A small sound classifier, trained from scratch: norm batchnorm, 26041 training examples.
Rows from block 11, named by matrix and row number. Rows with one number belong to one channel. Each number is 128 + 24 x the weight over its row's rms, rounded and kept within 0 to 255. All counts start at 0. Numbers have three digits each. After the name is the row's rms in percent of the matrix's.
# convs0: first 3x3 conv (model.blocks.11.convs.0.weight, 144x144x3x3), inputs 105-109, a 3x3 kernel for each
# convs1: second 3x3 conv (model.blocks.11.convs.1.weight, 144x144x3x3, transposed), outputs 105-109, a 3x3 kernel for each
convs0.3 109:132126152127129135134106093125102101110105141079084126108114176140133183137134152120112118129096138123115143145139142158171177159147157
convs0.4 108:128170096137141154148166113117156130150118114112121111124163153166140139140152105121133153085084124105094090123096117106124112071129135
convs0.5 107:104132175092134132080136134151131152103142164096123134119118125161132130180152140092096125102121136089125133113101097120103117094111143
convs0.6 108:115159112131118171130102111120138168132131140129104134127138141139147150125147158112112161081104170127108151135127147120120125069113160
convs0.7 105:114139154122119128118093107135129123109141121089117172122143173126155146128139146094108134098114157122106159179166182183173182159164145
convs0.8 107:189134144165163154134145148097146138106136112118104125140186150140142133106140130071134106095084094106079130119107107124115105123118120
convs0.9 018:125117129095089101099123142096123127116108113111087067142149160146130126143127142137128138123103125122117120136122131130119124129110123
convs0.10 036:089119143116131131100110091133085088144068108150095134126098163112097147115096124125129069147115123133128149116125133116126117132118146
convs0.11 107:112115179174117133108092147115120088111115078116150127111115119091149121113110085104161124163106142156165120117135111111128152116126123
convs0.12 027:132130146103091145084066089135120107099118144158154158175137159113107128140106111137123113143117122141137132114109086131137129129108103
convs0.13 012:129129137131133142131126115081091105091100121134137127119118154127117137131094125125123116144127134110106113130127124149118125123108114
convs0.14 108:090136152114127174151111060132105115112105131115119136147127156147117158152126148090107124128112139125091113162134116149221194130174153
convs0.15 107:117133151067129126065123132165146154127138148120147150143133151152128146166169135096134130084105143116121143116104104114094105096115136
convs0.16 106:132109148107122115126140102104122143115116119141141141119123096112113090077094088118100136140109167137148125149106116120131124141152133
convs0.17 107:138154138124121076159107095081137111087123153089141156163142119144115105112093105083111116110112102119125114173111104135163129091110113
convs0.18 097:092103083136077096126106131149132124153150138102113137108124154122073121124094192149143142121163113156156119157133147129095125138106077
convs0.19 107:117149166121134129129112068121112109110111119092133147131140183152170171139152147104109120119108135118122136205171157179219210149181157
convs0.20 108:111136089094111126122128119118171123134149134126141128174099121171109149146126142132104090074093108102129085124103092115125139095104127
convs0.21 106:135160172124131118132094034099131123118154143109120126155156140163178156147147142114126138111113139117131151193153152187207212142163163
convs0.22 108:133137116138158135137125126136089111144111087131157148194123135127121133145116079160162158128108139150106105114158093145144105141136131
convs0.23 109:086145139084129161094142123146150141095119127077134117122174150166124144190142127119155142088114107133118104123094091103128132100132173
convs0.24 106:141092128088110192113110163089158116095120125132107108155165120100092108096101120096080106081096151088112142127141145132148095121123119
convs0.25 108:154140100064129114110165151132182128134178147117146131157099136173124178137124158123120098078122102100144087106101087102101133091090143
convs0.26 110:164124104126095127131139101133168132120124156104122126169139135147112140140126132160144146084094150110129133115130091111137127077079132
convs0.27 014:138136134142127112155134115099077095123105130096073077150115106146113061132137103111109110112138151118119143182120123145094104138084114
convs0.28 106:163147125119150150120168137165148130147154145120152125142103155125103108143159085096088110143108122122135141169108124171168105149127139
convs0.29 075:103140136113126122098093131108081136106094124118092120148143159110123119132120119111110139133123140147121147154151163156159173148150129
convs0.30 109:148161135135156136099135149121119130131158110133162117157147120161135139159155116123166073157115066100121124149120140118164128139115128
convs0.31 044:133130128119113109128114129099119118122102117130107132144119169109096131129093130121106130132109130153143160159130162130128142126119111
convs0.32 108:111126145053122176120129115152152169122144148133118134109129150140108146145139150121159138100103143119122135125093129115116153070121175
convs0.33 047:114104121095111129125106083095058108120071100133115106153102149124098145123132114160132131118101112129126149162117138153135142111093108
convs0.34 108:110135148128124126157143082118121109107100096087113141146150202135156152117138124122103123133087136117122161168159167157172197133131147
convs0.35 108:135128127118142164107140098151122123119125133093140141190144142131138107171132118132151131086129088105130103160083134159142179126126164
convs0.36 109:141134104123141163146142144139174159127145173127107131170114123189147136133124149149138178099127159094112134114120116113140118114126145
convs0.37 108:110110108076112141094141114155166151119131161109072114139132101162116118118126140127165134069121129122144107131094123113137128081135180
convs0.38 108:109135127072121137146139146173105099145084167142071103168099123150170152117111123107123127136149141148095112116162116145119124156134124
convs0.39 015:110111126063090135102124151123133161146155146123143098159145134139098099130104125148151162118135111124130116140126117135128097121120116
convs0.40 109:161139110083137146112141105156159119127128152110136126149129131153120139154112144157150141102127107117114088124120087127120116106101120
convs0.41 106:143132150123124137141170112087121112139123128156123156155148144150112113143132121106131106093107093100186110138103155131127161125108157
convs0.42 109:126112131094093141137147127117162133103114135106117116143124138142120135124145138152151146086079098127096103096117100109149139094095138
convs0.43 107:137138127091122145103147136148166132127163163123128121164150133183131127158127144115135142089122134106123113121113106132105111101104120
convs0.44 108:098129161116126143147131091164112121127086111078100138136146178138130157128121125120123111128117137120104143157150161142194204131153156
convs0.45 109:133149122057132159086113136136165138124134151110112117127129138143114151138138146133141140067110125116123132122105146119128124093095148
convs0.46 108:138162091133113123118140120154114125098153163153145096149117169098105195096092113144134097158127143093120156103139132113158125094106060
convs0.47 106:140141167119112113161088064096107117132132160123101142169143187128124159127099118118154111141131094112155130165105121130148168104096084
convs0.48 108:138150119118158175119186151125182141134137146117101110137123095148118126108120136141167149093086119109143117129084100118103145120092157
convs0.49 035:147136134163131118131111136152124123141133129124115119156144112176152132171141130132107094114113091103118116096113081122115097108095107
convs0.50 107:132149149124137128123104036113110111118116135113124145123147171157158175132136151118093142130111129112114142190141144185194211150180158
convs0.51 040:118125134112110126147127122122098058152114116182142133158136177122097140147104121110142141126122150134129148133109133134141162070089106
convs0.52 106:119139144111143130135102040127132098105106144091107132160132140164128147128132141142128138146113115109106127164133140172209206145173167
convs0.53 107:119139149094117173136128111147148139105140161098111118163119146165107125144101151137114141069094132099100120128108105131129113094114143
convs0.54 107:154162156125143163149154118143151149116127143110137121167130134166150128160142134110144166074089111130124101124122093102097115114098129
convs0.55 108:116170162129148159075071127105103108136161135088135095148121101173101088114084089138098085123100145097144151137105115146152166144141102
convs0.56 108:125156118073141138110155124142170118123159148110123123139114152151115143155127161141148127091110126121126114132119080111108108107094114
convs0.57 106:117150178088121126067144141148131136104128134100118113142126142167135144166160157124110130118125122100137122113096083113116108100109125
convs0.58 108:113137162121136138134140078127124113133092123090119145124151182128147160125115144084089108130097133125120125177163153150169185153142134
convs0.59 109:125116156081116162111126140143136132117150155109122138121115140150111119154140131136164139101125097105099081112117143120140158094129183
convs0.60 109:125133102069131154111130144112163133127168152107144129163107153148106162146115140165133144102088120089110111112127112127157155072109124
convs0.61 108:092148135125108111126109087154165160156148128144100105166149148130131110128099110095124158093143144127158158168107158191115165129132138
convs0.62 108:116137134069105160129127127105148137122140157102108127119152128150127129133139152137162135074122139123095125106121096131157116096117127
convs0.63 104:150156110130125122127093065126142115124092136141143110153121114174119121144121114133149127154131114136094102137096103144137098127131094
convs0.64 107:124080148109125124065125113092105148149099100149158100168119151183133159151146150111140086086101165092175098125134126145169145152122121
convs0.65 108:098129159110135144134141095128115084122088124088107130118107189133114183129120149133101115114116161123125141167146153142176192133155158
convs0.66 018:121118127076093125124121115070105060112095108138109061135127142135124104129108073129116126101109134117115120152139112136124123128129121
convs0.67 107:148157165126144145115166145145141131115135150100124111127133121145140128145129158121112143083091106131120109123107071109106118096093109
convs0.68 107:138155123117162164146153134140176153122145146144107128141131141152137135109136146141132137088108155112106124143127080125137093117091107
convs0.69 108:125130157122116115082104098149111136122096140129140166162129127157111117137099133142103173141106133149086074149170092183202146118158108
convs0.70 105:124128126119142129098153134142078095149117127163142107087104109112113109119128126117166157163167156141158143112076131124101145139083151
convs0.71 108:110134157121127131150122119119112117116092093098096147129126176114136159118120128108099109130098154157119153154139160151145194148142149
convs0.72 107:163135139145138142151140090082097136118115124115120109167092112123080126122082154115121158118155155103104105125114135156137149136120190
convs0.73 108:114107134068104123102138094169120106108131130115110116180150135190098124127091125129132131131143116114136145140127138133135114142106139
convs0.74 108:149133113078114129103107159131117150134144154120143147119141143154110150161141164065141135086133109129130090110094132114118142060107148
convs0.75 108:114149152108131150094103132143110151138136145119141130120099156169123153135126163128139073127085121124137111111163121122149143150116159
convs0.76 109:115128119069115160093120148137179130140147160132124119149124136152122152129106133151145136072118132095132131131106131125139135099096136
convs0.77 049:115146142138119134116101117103090146108106139134096114132136160121115140139129150096086096115099115125106131158145152151163150162162144
convs0.78 026:118126130122132116125127119094105107116096119148104113135124177111100137135106137112092111141119128141137145143127134161146168121117126
convs0.79 107:102134138137092149131139141150072090103153130082114113119151131165113183118118171123116122135083152121075124139103146091098122104121146
convs0.80 108:121143091122153113138157131088136109109144117137135123156112133155136127130122143161123109107119143110113124118119118163101137138127094
convs0.81 107:112104137158104126166116064128113098130125155098083098134093147115101142106153119149127144160118178121114155156133137153133142147125121
convs0.82 108:142163117105134132172104107130138145129146134156134138176116119158115136140105149107110087094118124080150091116115110112145114081108116
convs0.83 107:112128127109159148130137079123122107117080128084120107105116133160133155148140136137119144142122134111115111147120125129183190136146157
convs0.84 106:144134141143124142166141145120134132113138133121119115175123133162118128151121135094114087072111065101115068083091110108131153106142152
convs0.85 107:105146146066118135084117133144154117115149118110128121163112136158120152159142155143129118114120150104112118128093078134115084111124099
convs0.86 109:122101123132153136175158134156153141145137158099092103185153126121111092109134099125141170104147124063121138139123163136117109111077118
convs0.87 107:107125152116104132123113102126110123139102098125128177125144188127166167135130166093077130128105152135129130186167164144185183143155121
convs0.88 108:117141140124116123148123109082142135134123122161117148172146127137125113134138123087120123065111138104168131142136142121139168139089131
convs0.89 024:128143162149133121130110096075099112120114111136110120142130166145132148145131122110107118145129123126137141139148124124127139106117109
convs0.90 109:137118107109093131114154109119189137122144146104144115145139123141149121143156152143140152087114111097130113114128134109113167112078174
convs0.91 106:119144111117114091099091113157107126135095106125131158166136153124134100164102125131129139130147124156134115132176190147151192166164134
convs0.92 106:089117140151143121126123140188129167121105116128107136145156165160153087112136159121149156111129153100127152160139167131120158152130147
convs0.93 108:137109135091134140112124132151145147114149168093131142125137137167137128153130148129149152096098095124104117106123135114114145090115181
convs0.94 107:116148153135111109131105068119138129110134146094128147134149154159178155138139136096145155111115143129113148176148156160204182130147135
convs0.95 107:145168132129125115125104087111145114118111093111094098165101105153091107156130145096104101115148126145137115134126139147139157138120171
convs0.96 108:097127120052065189137127117114106090119114141141118114172162159145138135167108124136154161080129148132106107136138083129145123103111092
convs0.97 105:119117154132177143115157167122130126143123165110115151100150116115150105133196109136134083160123110121140132067114168073132168112103148
convs0.98 107:118140171104141129069161141159124143119131156120135107130123117168141129170147169099104141107104135118123136120108084104099123116096123
convs0.99 016:132134143110103103113104101095075093107093107138100096131143164119131142124132129128124126131109131140131142136140150125140141116118134
convs0.100 107:118135164136131098135080087125144147129153144081088105125140153134161136149163130091074134124134166134115144148134145126155170134131144
convs0.101 109:145141092092143139117153138108178135119150181117142133166116129145113154141110131164171166098128123115137130117129106117139146113083127
convs0.102 110:120132126086110147103122115142141180127112169125123141118158140147118141167147147118129131108105101123112110109105144127131178080094180
convs0.103 107:145135097113154154146162122145197154112161148117097125156122108184151134138127142159149135074091114093125113130128120143137106124092135
convs0.104 107:122131161111131156144144094126102083098112163083138131135133136153118158146119117138138153147129103115103133154098111099212158085151158
convs0.105 107:122082150119120096135111138143119130103132118120122147148134134147140122081105105159139143173136087144116156123147063128155124120169110
convs0.106 107:103135172119121132147100073103136125111132133097137164127142189161148167148142160117121123124121148123124152193160148168177196150166145
convs0.107 108:144095125141128134083149055098125115136079132163142137075127145138144151162143118143119121112095123108113118145127138116143156122102153
convs0.108 106:128119141104103137115139133130130126112141141129141137142129121157125117184144154086101134068108130102124118106125110113118129103114122
convs0.109 022:105124118109113101116108124101083090126084101123109105136136153143129124116131129126117124121108131146145149130115146115088124109091111
convs0.110 108:131162167100136143077131125150146149111117141120123119155129144179146172166181143118102124106108144099122139121078110116096101118107139
convs0.111 107:125142101084134136137123120089120075132146143086143118149166106143162136127115142163120129107114141105082136148127136157098152114136130
convs0.112 107:108108144109132139138137101120159170104117149109094112182121130183102116156120146117151079064114106096098098116112129127150121100131133
convs0.113 107:129128133142137110150146090122119115133112097112114158126142184111152160125120151105091113106107145135143163125148161133148184152151124
convs0.114 035:121112134115111122095079085115103122134110147117102130128120165112135132148125124123119139136131145129121137152125142134125143120120128
convs0.115 107:100141134117111101094120076132099109146115110102091167130151190128151151135123119124111121139138140130140143167179176146163196146154145
convs0.116 042:138115102141109102119097143118141120141138126146117115102065130095108115100094101147108117117109088121097100131140135090104100074103095
convs0.117 110:119098193161093158155087164142123122117129126125126142152155094178128133140131128142122115183133143118140086151116112119149113121148086
convs0.118 109:141091120099101121120089108141143164104130171104124153155162100169156100171154116121137141102117126122094119125133131145150163096129186
convs0.119 109:109105122089097134138126104144157146132139168109101142121133146162116141147147130110142165053103119110109128137115133127120139088114159
convs0.120 107:145135160127095128158125094136099120119089125118081089170127147158116143144155126120108119143133134118130150139148136143147156130119124
convs0.121 107:123138147107142129144148129140138136133132130133127113151139139141134142165145152104118134060125127095136096112137118099129158103104135
convs0.122 107:124130167086118142122153139126137142093150146108126127156132132183125111183136150112089138069108136108103130128072119137122129106107139
convs0.123 109:132150140086148166097132140163157150127144161101099110120124141152125138145137146141151144087112114127140111113087128109123112092087151
convs0.124 108:086130143142085177141114123135076085112149112078096106099112131145114168121112156122096104140092134110071116149122136110140146151134126
convs0.125 107:106138115121125146137143118135167151113127160104112132159155141173131125156148124127127158065074117113113105122124106134136109095125135
convs0.126 108:117180103136163170068135123163139154107105117096157127123182148157139157182150114132141116133116091125130105128073092087108117095145186
convs0.127 027:120100098108097095112105088147163165139130151138137138137149110121121115125138129126124133117104101101102100122097084105092096104108103
convs0.128 072:104138129126113125100104112103071118106085142128097128116109148107107132114117124100078112137129131158115152129131132154162175153159151
convs0.129 108:137137101139149115188143133126171148144131117118133119171128131179134154163122127113114103115131109101148091118116125119116128088146115
convs0.130 105:123151095116152086147133099093122115125173111135174116165134119148127123177097163134154148117143118126133096130148131100156142089133147
convs0.131 107:120160113096161175111142128161172146111141144121125125089146086144149116150123172107160140085096104109105112120070149121119141093093132
convs0.132 109:068131143154159149112116070133103131160137108162103127140124106153114098161155146107144166132134132146132154125138122121163097100111131
convs0.133 109:120148164128122127117161107108095098121089106097110154103138173119170150127125142087107092086082123109128145146156162154144185155144136
convs1.3 097:120144121098116116106122119152145144131136139086111097116122111120121143111130156134122136123134128083130146140133132147114127133109119
convs1.4 116:104122122118073120102078108132131141138163155151140144102158136109132106097143094104118138107093140138109105136134125140160091162138140
convs1.5 103:107062132112131116137127112135148156165190150109129141126154078102114072104087089098118121116102084142111097124150129161191127140163122
convs1.6 108:106054117107052106106106111147134150144143161114140157082116118110142078107111134113148117118146103141139108170165120166176107160151118
convs1.7 093:112126132097110124096093090152143126122129119086079115118136138099131145098123152124115137112115120105103128116120121124133121108110113
convs1.8 108:095089114103118118118100106115122100163160134138166140125134100130135127145104127095121121085130118124118102173132150208135143153134131
convs1.9 012:114072124086121133149124132114139126136142132159123105121112130110147180117151150132115132132144148136110099137119102143143128112116116
convs1.10 027:115122077139106111100093108097136166129121131141114164122124150170180172135154141132134177155143145132105162140133129114134112107105123
convs1.11 126:124108146091110160124102145181135175153176121129113142117111126127108132144133147111148109121101118181125092121117185144143116079119184
convs1.12 019:073115095162159131086097124127128150136136104120095088088114130168134112122123122131129140112119127120132122127106088141127143119122128
convs1.13 007:088110115100085106070087117119152114117117117127096108114136171159176170145134124169143171102094113121116153144122121141140129105131107
convs1.14 098:134136082118107108112111108138114094126109101096106122102110130125130161100146162108140144118100110083115144131115125130098137111101102
convs1.15 105:119095139119110113122123105142153144172161148119126139134159087110117071108099099124120092141077070155102099137156113199162110152151123
convs1.16 128:126111128169101117115131098140121123123162069186146131112139111123118125133148149098181157122123131120114104158117128133178127137120157
convs1.17 118:147149136139092108154159120142128114141118126131178144128139112121158118111128144126149166154063133130126096157130122146122133104113137
convs1.18 088:094139134171104091108154132124139135109129157155111134169131111139154153107117144171117158145140108157098130103145090136084121089115118
convs1.19 095:124146125089109107075101109160137125120114109083091100120129129114132161105136156124119126124109112091104119125114123129125123098094082
convs1.20 107:129095127115089122090140118113113105148149129132183152145130078124149045100133133103095130118062114125090095140133133189143138143158129
convs1.21 094:114154138101111108084105107161124123112114104124083089118128127111121130109136158126117128131114114111120115115116117114118128094090090
convs1.22 107:101074124086102141122126090200179110174124088160149135126120139121146099108150152123132161161110099140107145103130110119120147119194194
convs1.23 116:075122121105096096113056084170138138135149118153150149126156110129094069115142130107130080103109097121079101132135097151137087158151126
convs1.24 118:094060107107035106149109124100097132122122128172182151124129128104156074105173165094134098135158135158108127145154110132121110138125109
convs1.25 109:116087106124093118080132105125097117136138132145169144141119064115128050100123127110096122100090095122068082133124117182132137146154125
convs1.26 104:114108133106109114110113126122129151165135130126143160134136119121138067123126149097106113124082100140095091159149114190172126157141121
convs1.27 011:090092074135122126145142132089125144102132129144133140162148152157157164143099115143135147153124122127113115114104108158147117113103108
convs1.28 119:128143144110147092164157141122139163154086148096130091146109126096076127108129097142102095165124165114128123126130130123111149113127121
convs1.29 056:126120108118121119095100099135134121117104115128113130139135146105135160111143134121125157136134143163144152123121107122113113088113117
convs1.30 131:155114104139139128164142116120113110123130155139127151129139181138115122147147178114159110103118122115118112152097093134160127159135098
convs1.31 031:138126103138156143105117095142137106149104130109116115129119168130155144127147126112127171095124122127145180148125113138107120088119076
convs1.32 107:112090127132096106120131108147141153123148135115137138087099081091127049105118102126134115147117105124110111141147117174164108156133117
convs1.33 035:131154120137125133122154123123136145117111149084124125137148132150117142100145158102105120119127121101108117147144124145139132153118092
convs1.34 096:125127128100121100098121114170131144129104123071092100132144152104117152104113132119122132125107121090087132123114131133136118133116114
convs1.35 106:129131108111095120114153128128159111110161112115110106135126134146120145089135180111147127114135110123146143148132139128140132133087129
convs1.36 106:098124117117149116110114123117109144151153130116152145105124115131125087090079138095126124117111101138076093160134108167155113149130103
convs1.37 107:102139114108136125093122101153123141166119123151140156117124116112139063090130129122102105126123085133082085148142107174140115168124115
convs1.38 124:132097118109151120158176119132141085170144132141136124132112119094125128128117178123154122123124125117114125133129129148126125103176107
convs1.39 011:133079118087113077157146135100125170149151127160142096102061118085151195113177152132125131169164126101067066114142128141122146111145105
convs1.40 104:128095113151119112095136131114115125174144102145149135139152114114130067101113141095076129106077122130071090148139123185156135129146122
convs1.41 111:124102099104146127119163099156147164114148156057120065156154149104110120121124133133137115116138132110149151123110127101126148138110104
convs1.42 105:104117122101116116103119120109104151168139128144145152124139115114133080081121128107104121127105110133081084155136113197170128144133110
convs1.43 105:098085118111122125113129117135126145153165127131127143126159093124144097109119130098115124121101094148123072154134112220170122154135123
convs1.44 093:118126098097101099084113100160131131131099127085092103126134148114131157094129146117124145117095112096106138143119122132125111129116098
convs1.45 108:104076118112140113112135113144142148142142132136143149112125096102118045094114133119118089131100086130095094173142110203171119164143124
convs1.46 128:127149149093146078114123171129130126134128178086170097117157129146101146141138120137134123139142161129144149124130105136132162125115152
convs1.47 104:176156157128117127103125127151146123140127107119153112136170098135130127116145152126130123122085112126119112149138151106114146129112121
convs1.48 108:119148119131134143095116110118110124167153100152155152107108120136147097104124164100101104097094108124081090147153127153148131153147119
convs1.49 025:078100087090071087116075095157171182170189160147147151134155130140154116128128097122108121110108127111112127135131144151154168156146133
convs1.50 095:126143115097095104079111110166145105122095101095100090117134133114142155108147162129127141126107114094115132127115122128121121108089083
convs1.51 033:136146136146145095133141110133122133103085132069071104144138120131140124130150134105109140130145162116139154148114114133111095149122098
convs1.52 096:134140104107093106098118105158115102127095103123130117102120117126129141101140168129129137113086114092117135135119125128111112119104087
convs1.53 104:104034123103119110142133128141142144147183157109153142110124081097126073105090111113124128130103106138121101156138111177180126147163117
convs1.54 102:104082133108123113130125120150140149166176149114139136124161097106111089109088108108120092134100108146118111141144125186157115148154131
convs1.55 117:074080104123107098147118103167137129158159117104085076145146093142150141102150069151117109132099126110100124119105128145115122157143110
convs1.56 106:100099120106133110108119110135107137173163139140150148130145098112138088102110127106088117133071116145100090148151113201177128144156116
convs1.57 106:097047125114124105143127098141140151175173144118120137121160099104110106091082104117119119131085074163127117137146119182194121156159118
convs1.58 097:113131120114121132100108109152140138122133151056091105131132110119128137094130154140105125116119118110117117113130123123119121108118098
convs1.59 106:107074127126123115119101102133158149132167134124133139115135084115122093114117092119119130128113078139087089138141112170153099157141115
convs1.60 109:135079127117091102116118116102124108147142128146181148124127086101126041083118130096093103121059122125087103141150113183137154143157123
convs1.61 102:119102103077134140140160127168127136079134147085114108133137140134123153095130137109135120148133101117150114141122149092141126126094132
convs1.62 114:104088131103089094127113106144134129161142146154150151111113095114125062068124138116122105132106110127095098165149113170160134162151117
convs1.63 088:117092177123110162156149132130177086139172140137149119104128154117136133082106153130140118139110091138140138132121146137125155119143154
convs1.64 119:092115070145141089143157132162158138162147148091150133121130151109142147094154141133160123150131145143162163138163160150153163124085094
convs1.65 097:122142127093120102090115120175128139130115109069101099130139115128126153116132163138119142130116114083104137138128129141123120127106093
convs1.66 013:070131144101136093175133136139146150121133127143152139149133131086158199096152153161138154118126109133104120114096098161155157086097143
convs1.67 107:083081121110147104130115103134126150174177143118133142132167108132126129115080115088123103119083104142107104136132114181189125149150122
convs1.68 109:099073125108112110117112115129132139165163162110171167110148107130161090104103141087119116113098126138104109139164114132167119140167109
convs1.69 101:090137152115129149103092119168150105126143053165142132087103125107132154099137178105164142141133112090100111117117122124140130096099126
convs1.70 121:148130181176130142143106080123135130126164162131106115129099152109142129116130139101152132109106166118122081111110114130151116164149116
convs1.71 099:119109116111139107106117093155156144131113133059108104138148148114119139125115143120132134103124116096089141117131129136124132149138125
convs1.72 110:147101125118130144153189150108169140107120117102142099144100133144121142142110163124139100130127119104127163148174139117161128157148137
convs1.73 121:085104096141123127174160127192148120165170145154119179112122145089092155110144125100139180101141173108147167162133142119135124130135151
convs1.74 108:109074121124086115101130099137136138130170134126121143114147081115141080101113097116148122095119080143118096153134124202176120152155118
convs1.75 119:150132100149153103168132137161168116162150144117142120142126172126129151088155113142138126154159145132173124156167170132153164115115133
convs1.76 106:128089120116114109119119118128119131157139125136148149128121113120127059093109138120084113138062110131101081167155123194175148146150123
convs1.77 037:134140139136135129090110105159142136145131115128115122141130148110147161139171156118131153126138146151156162127122101126130105095111109
convs1.78 020:155150136126145117123136116099106124087093138080087118144117146124118126155135128143131127125133129141153155123100095133110105118111111
convs1.79 124:156099118121103117137110136098092133103095114110086107135149156155126163135143129101101114077089141088115146116140128147105134112112113
convs1.80 123:111066102111142120128152132165153112175151164135135154135094114111109134119130152133132181102147146107119187111133151165093140136148143
convs1.81 100:151121134103125115107126139136149151098125137069081109162154172123112140141118144118123105108114110094122146129153136134130146136090114
convs1.82 108:140128161117099128096132121107124094150144125131159146148137114115148077099138137102100121109071114130093113126136126160148133133146140
convs1.83 097:136125110096102091089120108126141105129117146098113101099116134123122148095147154130138136131118124111109150153140132151129122112126081
convs1.84 105:103086138106133136115122115141126122157176150114128138131135083118127112104113115133092108121078098150119106133124134148155136136135136
convs1.85 107:096035127101107109123121103143146148203177156119126135135152063104137082098105118120102117143061105162107106144142113182188117147156122
convs1.86 121:127149143112093118118127132099095136098149109165155152138105108158123131108137159114157137153161136138132132105105134102130142129104154
convs1.87 098:099119103150141115094108073159160134129147146095093109136129119110132136112140151132129129136135133119124125090105111114125119101107095
convs1.88 107:141122131125166133100140108161159169126133149088134117140130154132104109144109137136138125119131110117140156116121137116152150146114127
convs1.89 016:111138103113125080096104089143120150187137118109090124120138144131114113131092102103108130104098102128114139145117090155150132128119132
convs1.90 106:114114121121114119099115120116108150163144126124142139130148100124137101105122133100115103126092099145085090181150129223171126150145112
convs1.91 094:113110093121092116111100051136158146152138143128124136139127158121139148111129138128128166105123117139113136144127087154113120091129114
convs1.92 101:116142136133169151118148090156176144144138130141113176160096110112079161111117138124147159114157148133108133134121123136125102117112146
convs1.93 107:102099130127150116110104106139139157158155140125135143121142100116110110097098117103144124113115086140099096141139106198154110161138120
convs1.94 095:127158132115110120089101112158135103136118115110117113112133125105132147107149156114141149131104097109118111123118119128132139111094108
convs1.95 103:121125101099137104146165141112131164108157127050135115136122145132113155147115149134132105141116086123131148139149154124164129156118114
convs1.96 122:106047115073048091119090118125145142174151145152190162119161109117113058086144142127137133110116136133084120147152096149138129151150095
convs1.97 109:081091110082103111078098126096160173108125148144153147141135111121135103105119085139170117107143136105148121097094141106110125152140135
convs1.98 110:098093128108148103141128098151128152180172146112121129131165111115107138112080115091120117121073103154117120150142112182165115153157121
convs1.99 011:112109132122121134093098094107116116104100098129099098156137150142149146121132121135147151123135144118115133136112093139135109120115115
convs1.100 097:127146158127142120139130099189158115124136091135120112104102105107117124108120138109129133131142102135128125114147121131124156115122107
convs1.101 106:134099115135124109099119124099112137167132126138156143118157095111136069090134135097110111115089121136080083147158112182167136142142096
convs1.102 106:108114126108106115115115100125137133125142140122145148096151081107138088097125098123149107124108080139105103151149112171156101164153123
convs1.103 107:103096120124116120116107122146123162157170154104146153103123098137135088112085133092133128117114119133109100137145118135177109146149111
convs1.104 109:159118102142099096106132113135098116108100118128109141117111119153116134100148165127128136119050136097123128138105135133115108139071127
convs1.105 112:118141144125123126120117160127171114136127158183146167146088120102136138062121160137104159135143119140131128105143111104118159094127109
convs1.106 093:114140123113119120103097078152133120136142127097086107111134124107129136095140146128118140124128116089122127106116117124104124097094117
convs1.107 116:105101092127156094120175140127134151133125147084118088121136134124140139110115143106129106127117132094110132155168141119183156130109113
convs1.108 103:110095141104126124115122112155129143174170145124127132133164087111121097121108108119098108134082095157110096136143133165170129138141127
convs1.109 015:109113112118080128086106090076085098110087128088128126163147175160116121127121093131139129123138163126114130150118115156140114150139099
convs1.110 105:097079137098101115143132106150129145182139148135123145136124101118102089103083102119108101132073086150126106154147117213169116167161136
convs1.111 120:140122150116100102103129125110107106141167129181177179128158132125157131090162135081077110168098146148094104142151134116144103119147138
convs1.112 104:121086141107134132128122108129127133136163144121166147109125089101136099088115114098095126124098122129133089131131138168160135132146129
convs1.113 098:112122134114154123098103090153145146130117121082096110141146147098117126124125147121138133106125115112119122097111117132116134131108109
convs1.114 023:104125115157136117126125116135123113118118122107100115105125146139173156112136130113117132120122115153139140144112093117115108111131118
convs1.115 092:102107102126117129095095067150155131143131121085110114124131110114136126102124160123128143118129112135135123111108100135118119090114110
convs1.116 034:114146122123127104124153147116088148140126108149121154154144153150098142105125120107106148147085161147140167149095160066151149190136165
convs1.117 117:119108125105146158168106152168146133164199126134159121118120116131152109140127115124165117138049116167114103100117173128144123090099142
convs1.118 109:097105134117132119108118113130143147161159142131137144132114102124128110115113129110115117129122086147087085140146117179137108151148110
convs1.119 107:105081124122097128109125110138138143136148126140133156119136085118134059101124103114121115114123079133106074150153113196177125155151127
convs1.120 097:161140153115101119118152127155151161110133125088128122124128113127118123144116133132117136114120115083135149116150136134126142134120082
convs1.121 100:117098151123113121136116109125132121164155129126128129130137108099104117095082126116106100123092090136113103144137130187132134149132130
convs1.122 104:105039124100125107136126114148121154155208159107143133123149052109126076109089089120135123120108081144124106141117115181168124138149109
convs1.123 108:109105106122148111108122109141140157159162145131133145113140106107141079094129126113109116130103111131086085149153107185174108162145120
convs1.124 107:167108101119095123120091126105088121133102120092062104130141175136126176140134173104108135073088141093104154109133139162097123111091127
convs1.125 104:108075135111113111124118119130119138160164149124154153121140076129136072104117102102122120124118093142122085143137120179169122154143121
convs1.126 115:095128122117092112119086092168143144175141119146130147129124129129125065135148114108096078138142082134074113126152110150122093143137126
convs1.127 020:097101129091075105122074117175167126182155128152151127159127068148111079140132115099089095130110129137135135136130130153129110151131121
convs1.128 056:134126139108091111069078084145136126143127116128120111134130152104141170145179162129136166122136156138136159130132121133133127100123116
convs1.129 106:132148180140114144089110121115119089158133144129165144142118119119148092096143119122109122101072132126092094155130122172141150150145123
convs1.130 116:153114119107143144065149122130114118138148158141141147104138159114162137105151158117095151122079133116118119112109139109110169142131162
convs1.131 106:100081106121123118113114111148137144141154117117144144097116089145140073107123112123132094138123095126094088152162125158168114164149108
convs1.132 118:119132112195098097104105132135126141124143117159154158135147124102111134116136124146131167117127165127164126144097143101109099130131140
convs1.133 102:119130117134153132103131092160140143121127157076114124119134130110121127105109152143114125115126108108116118126121118124130127113139122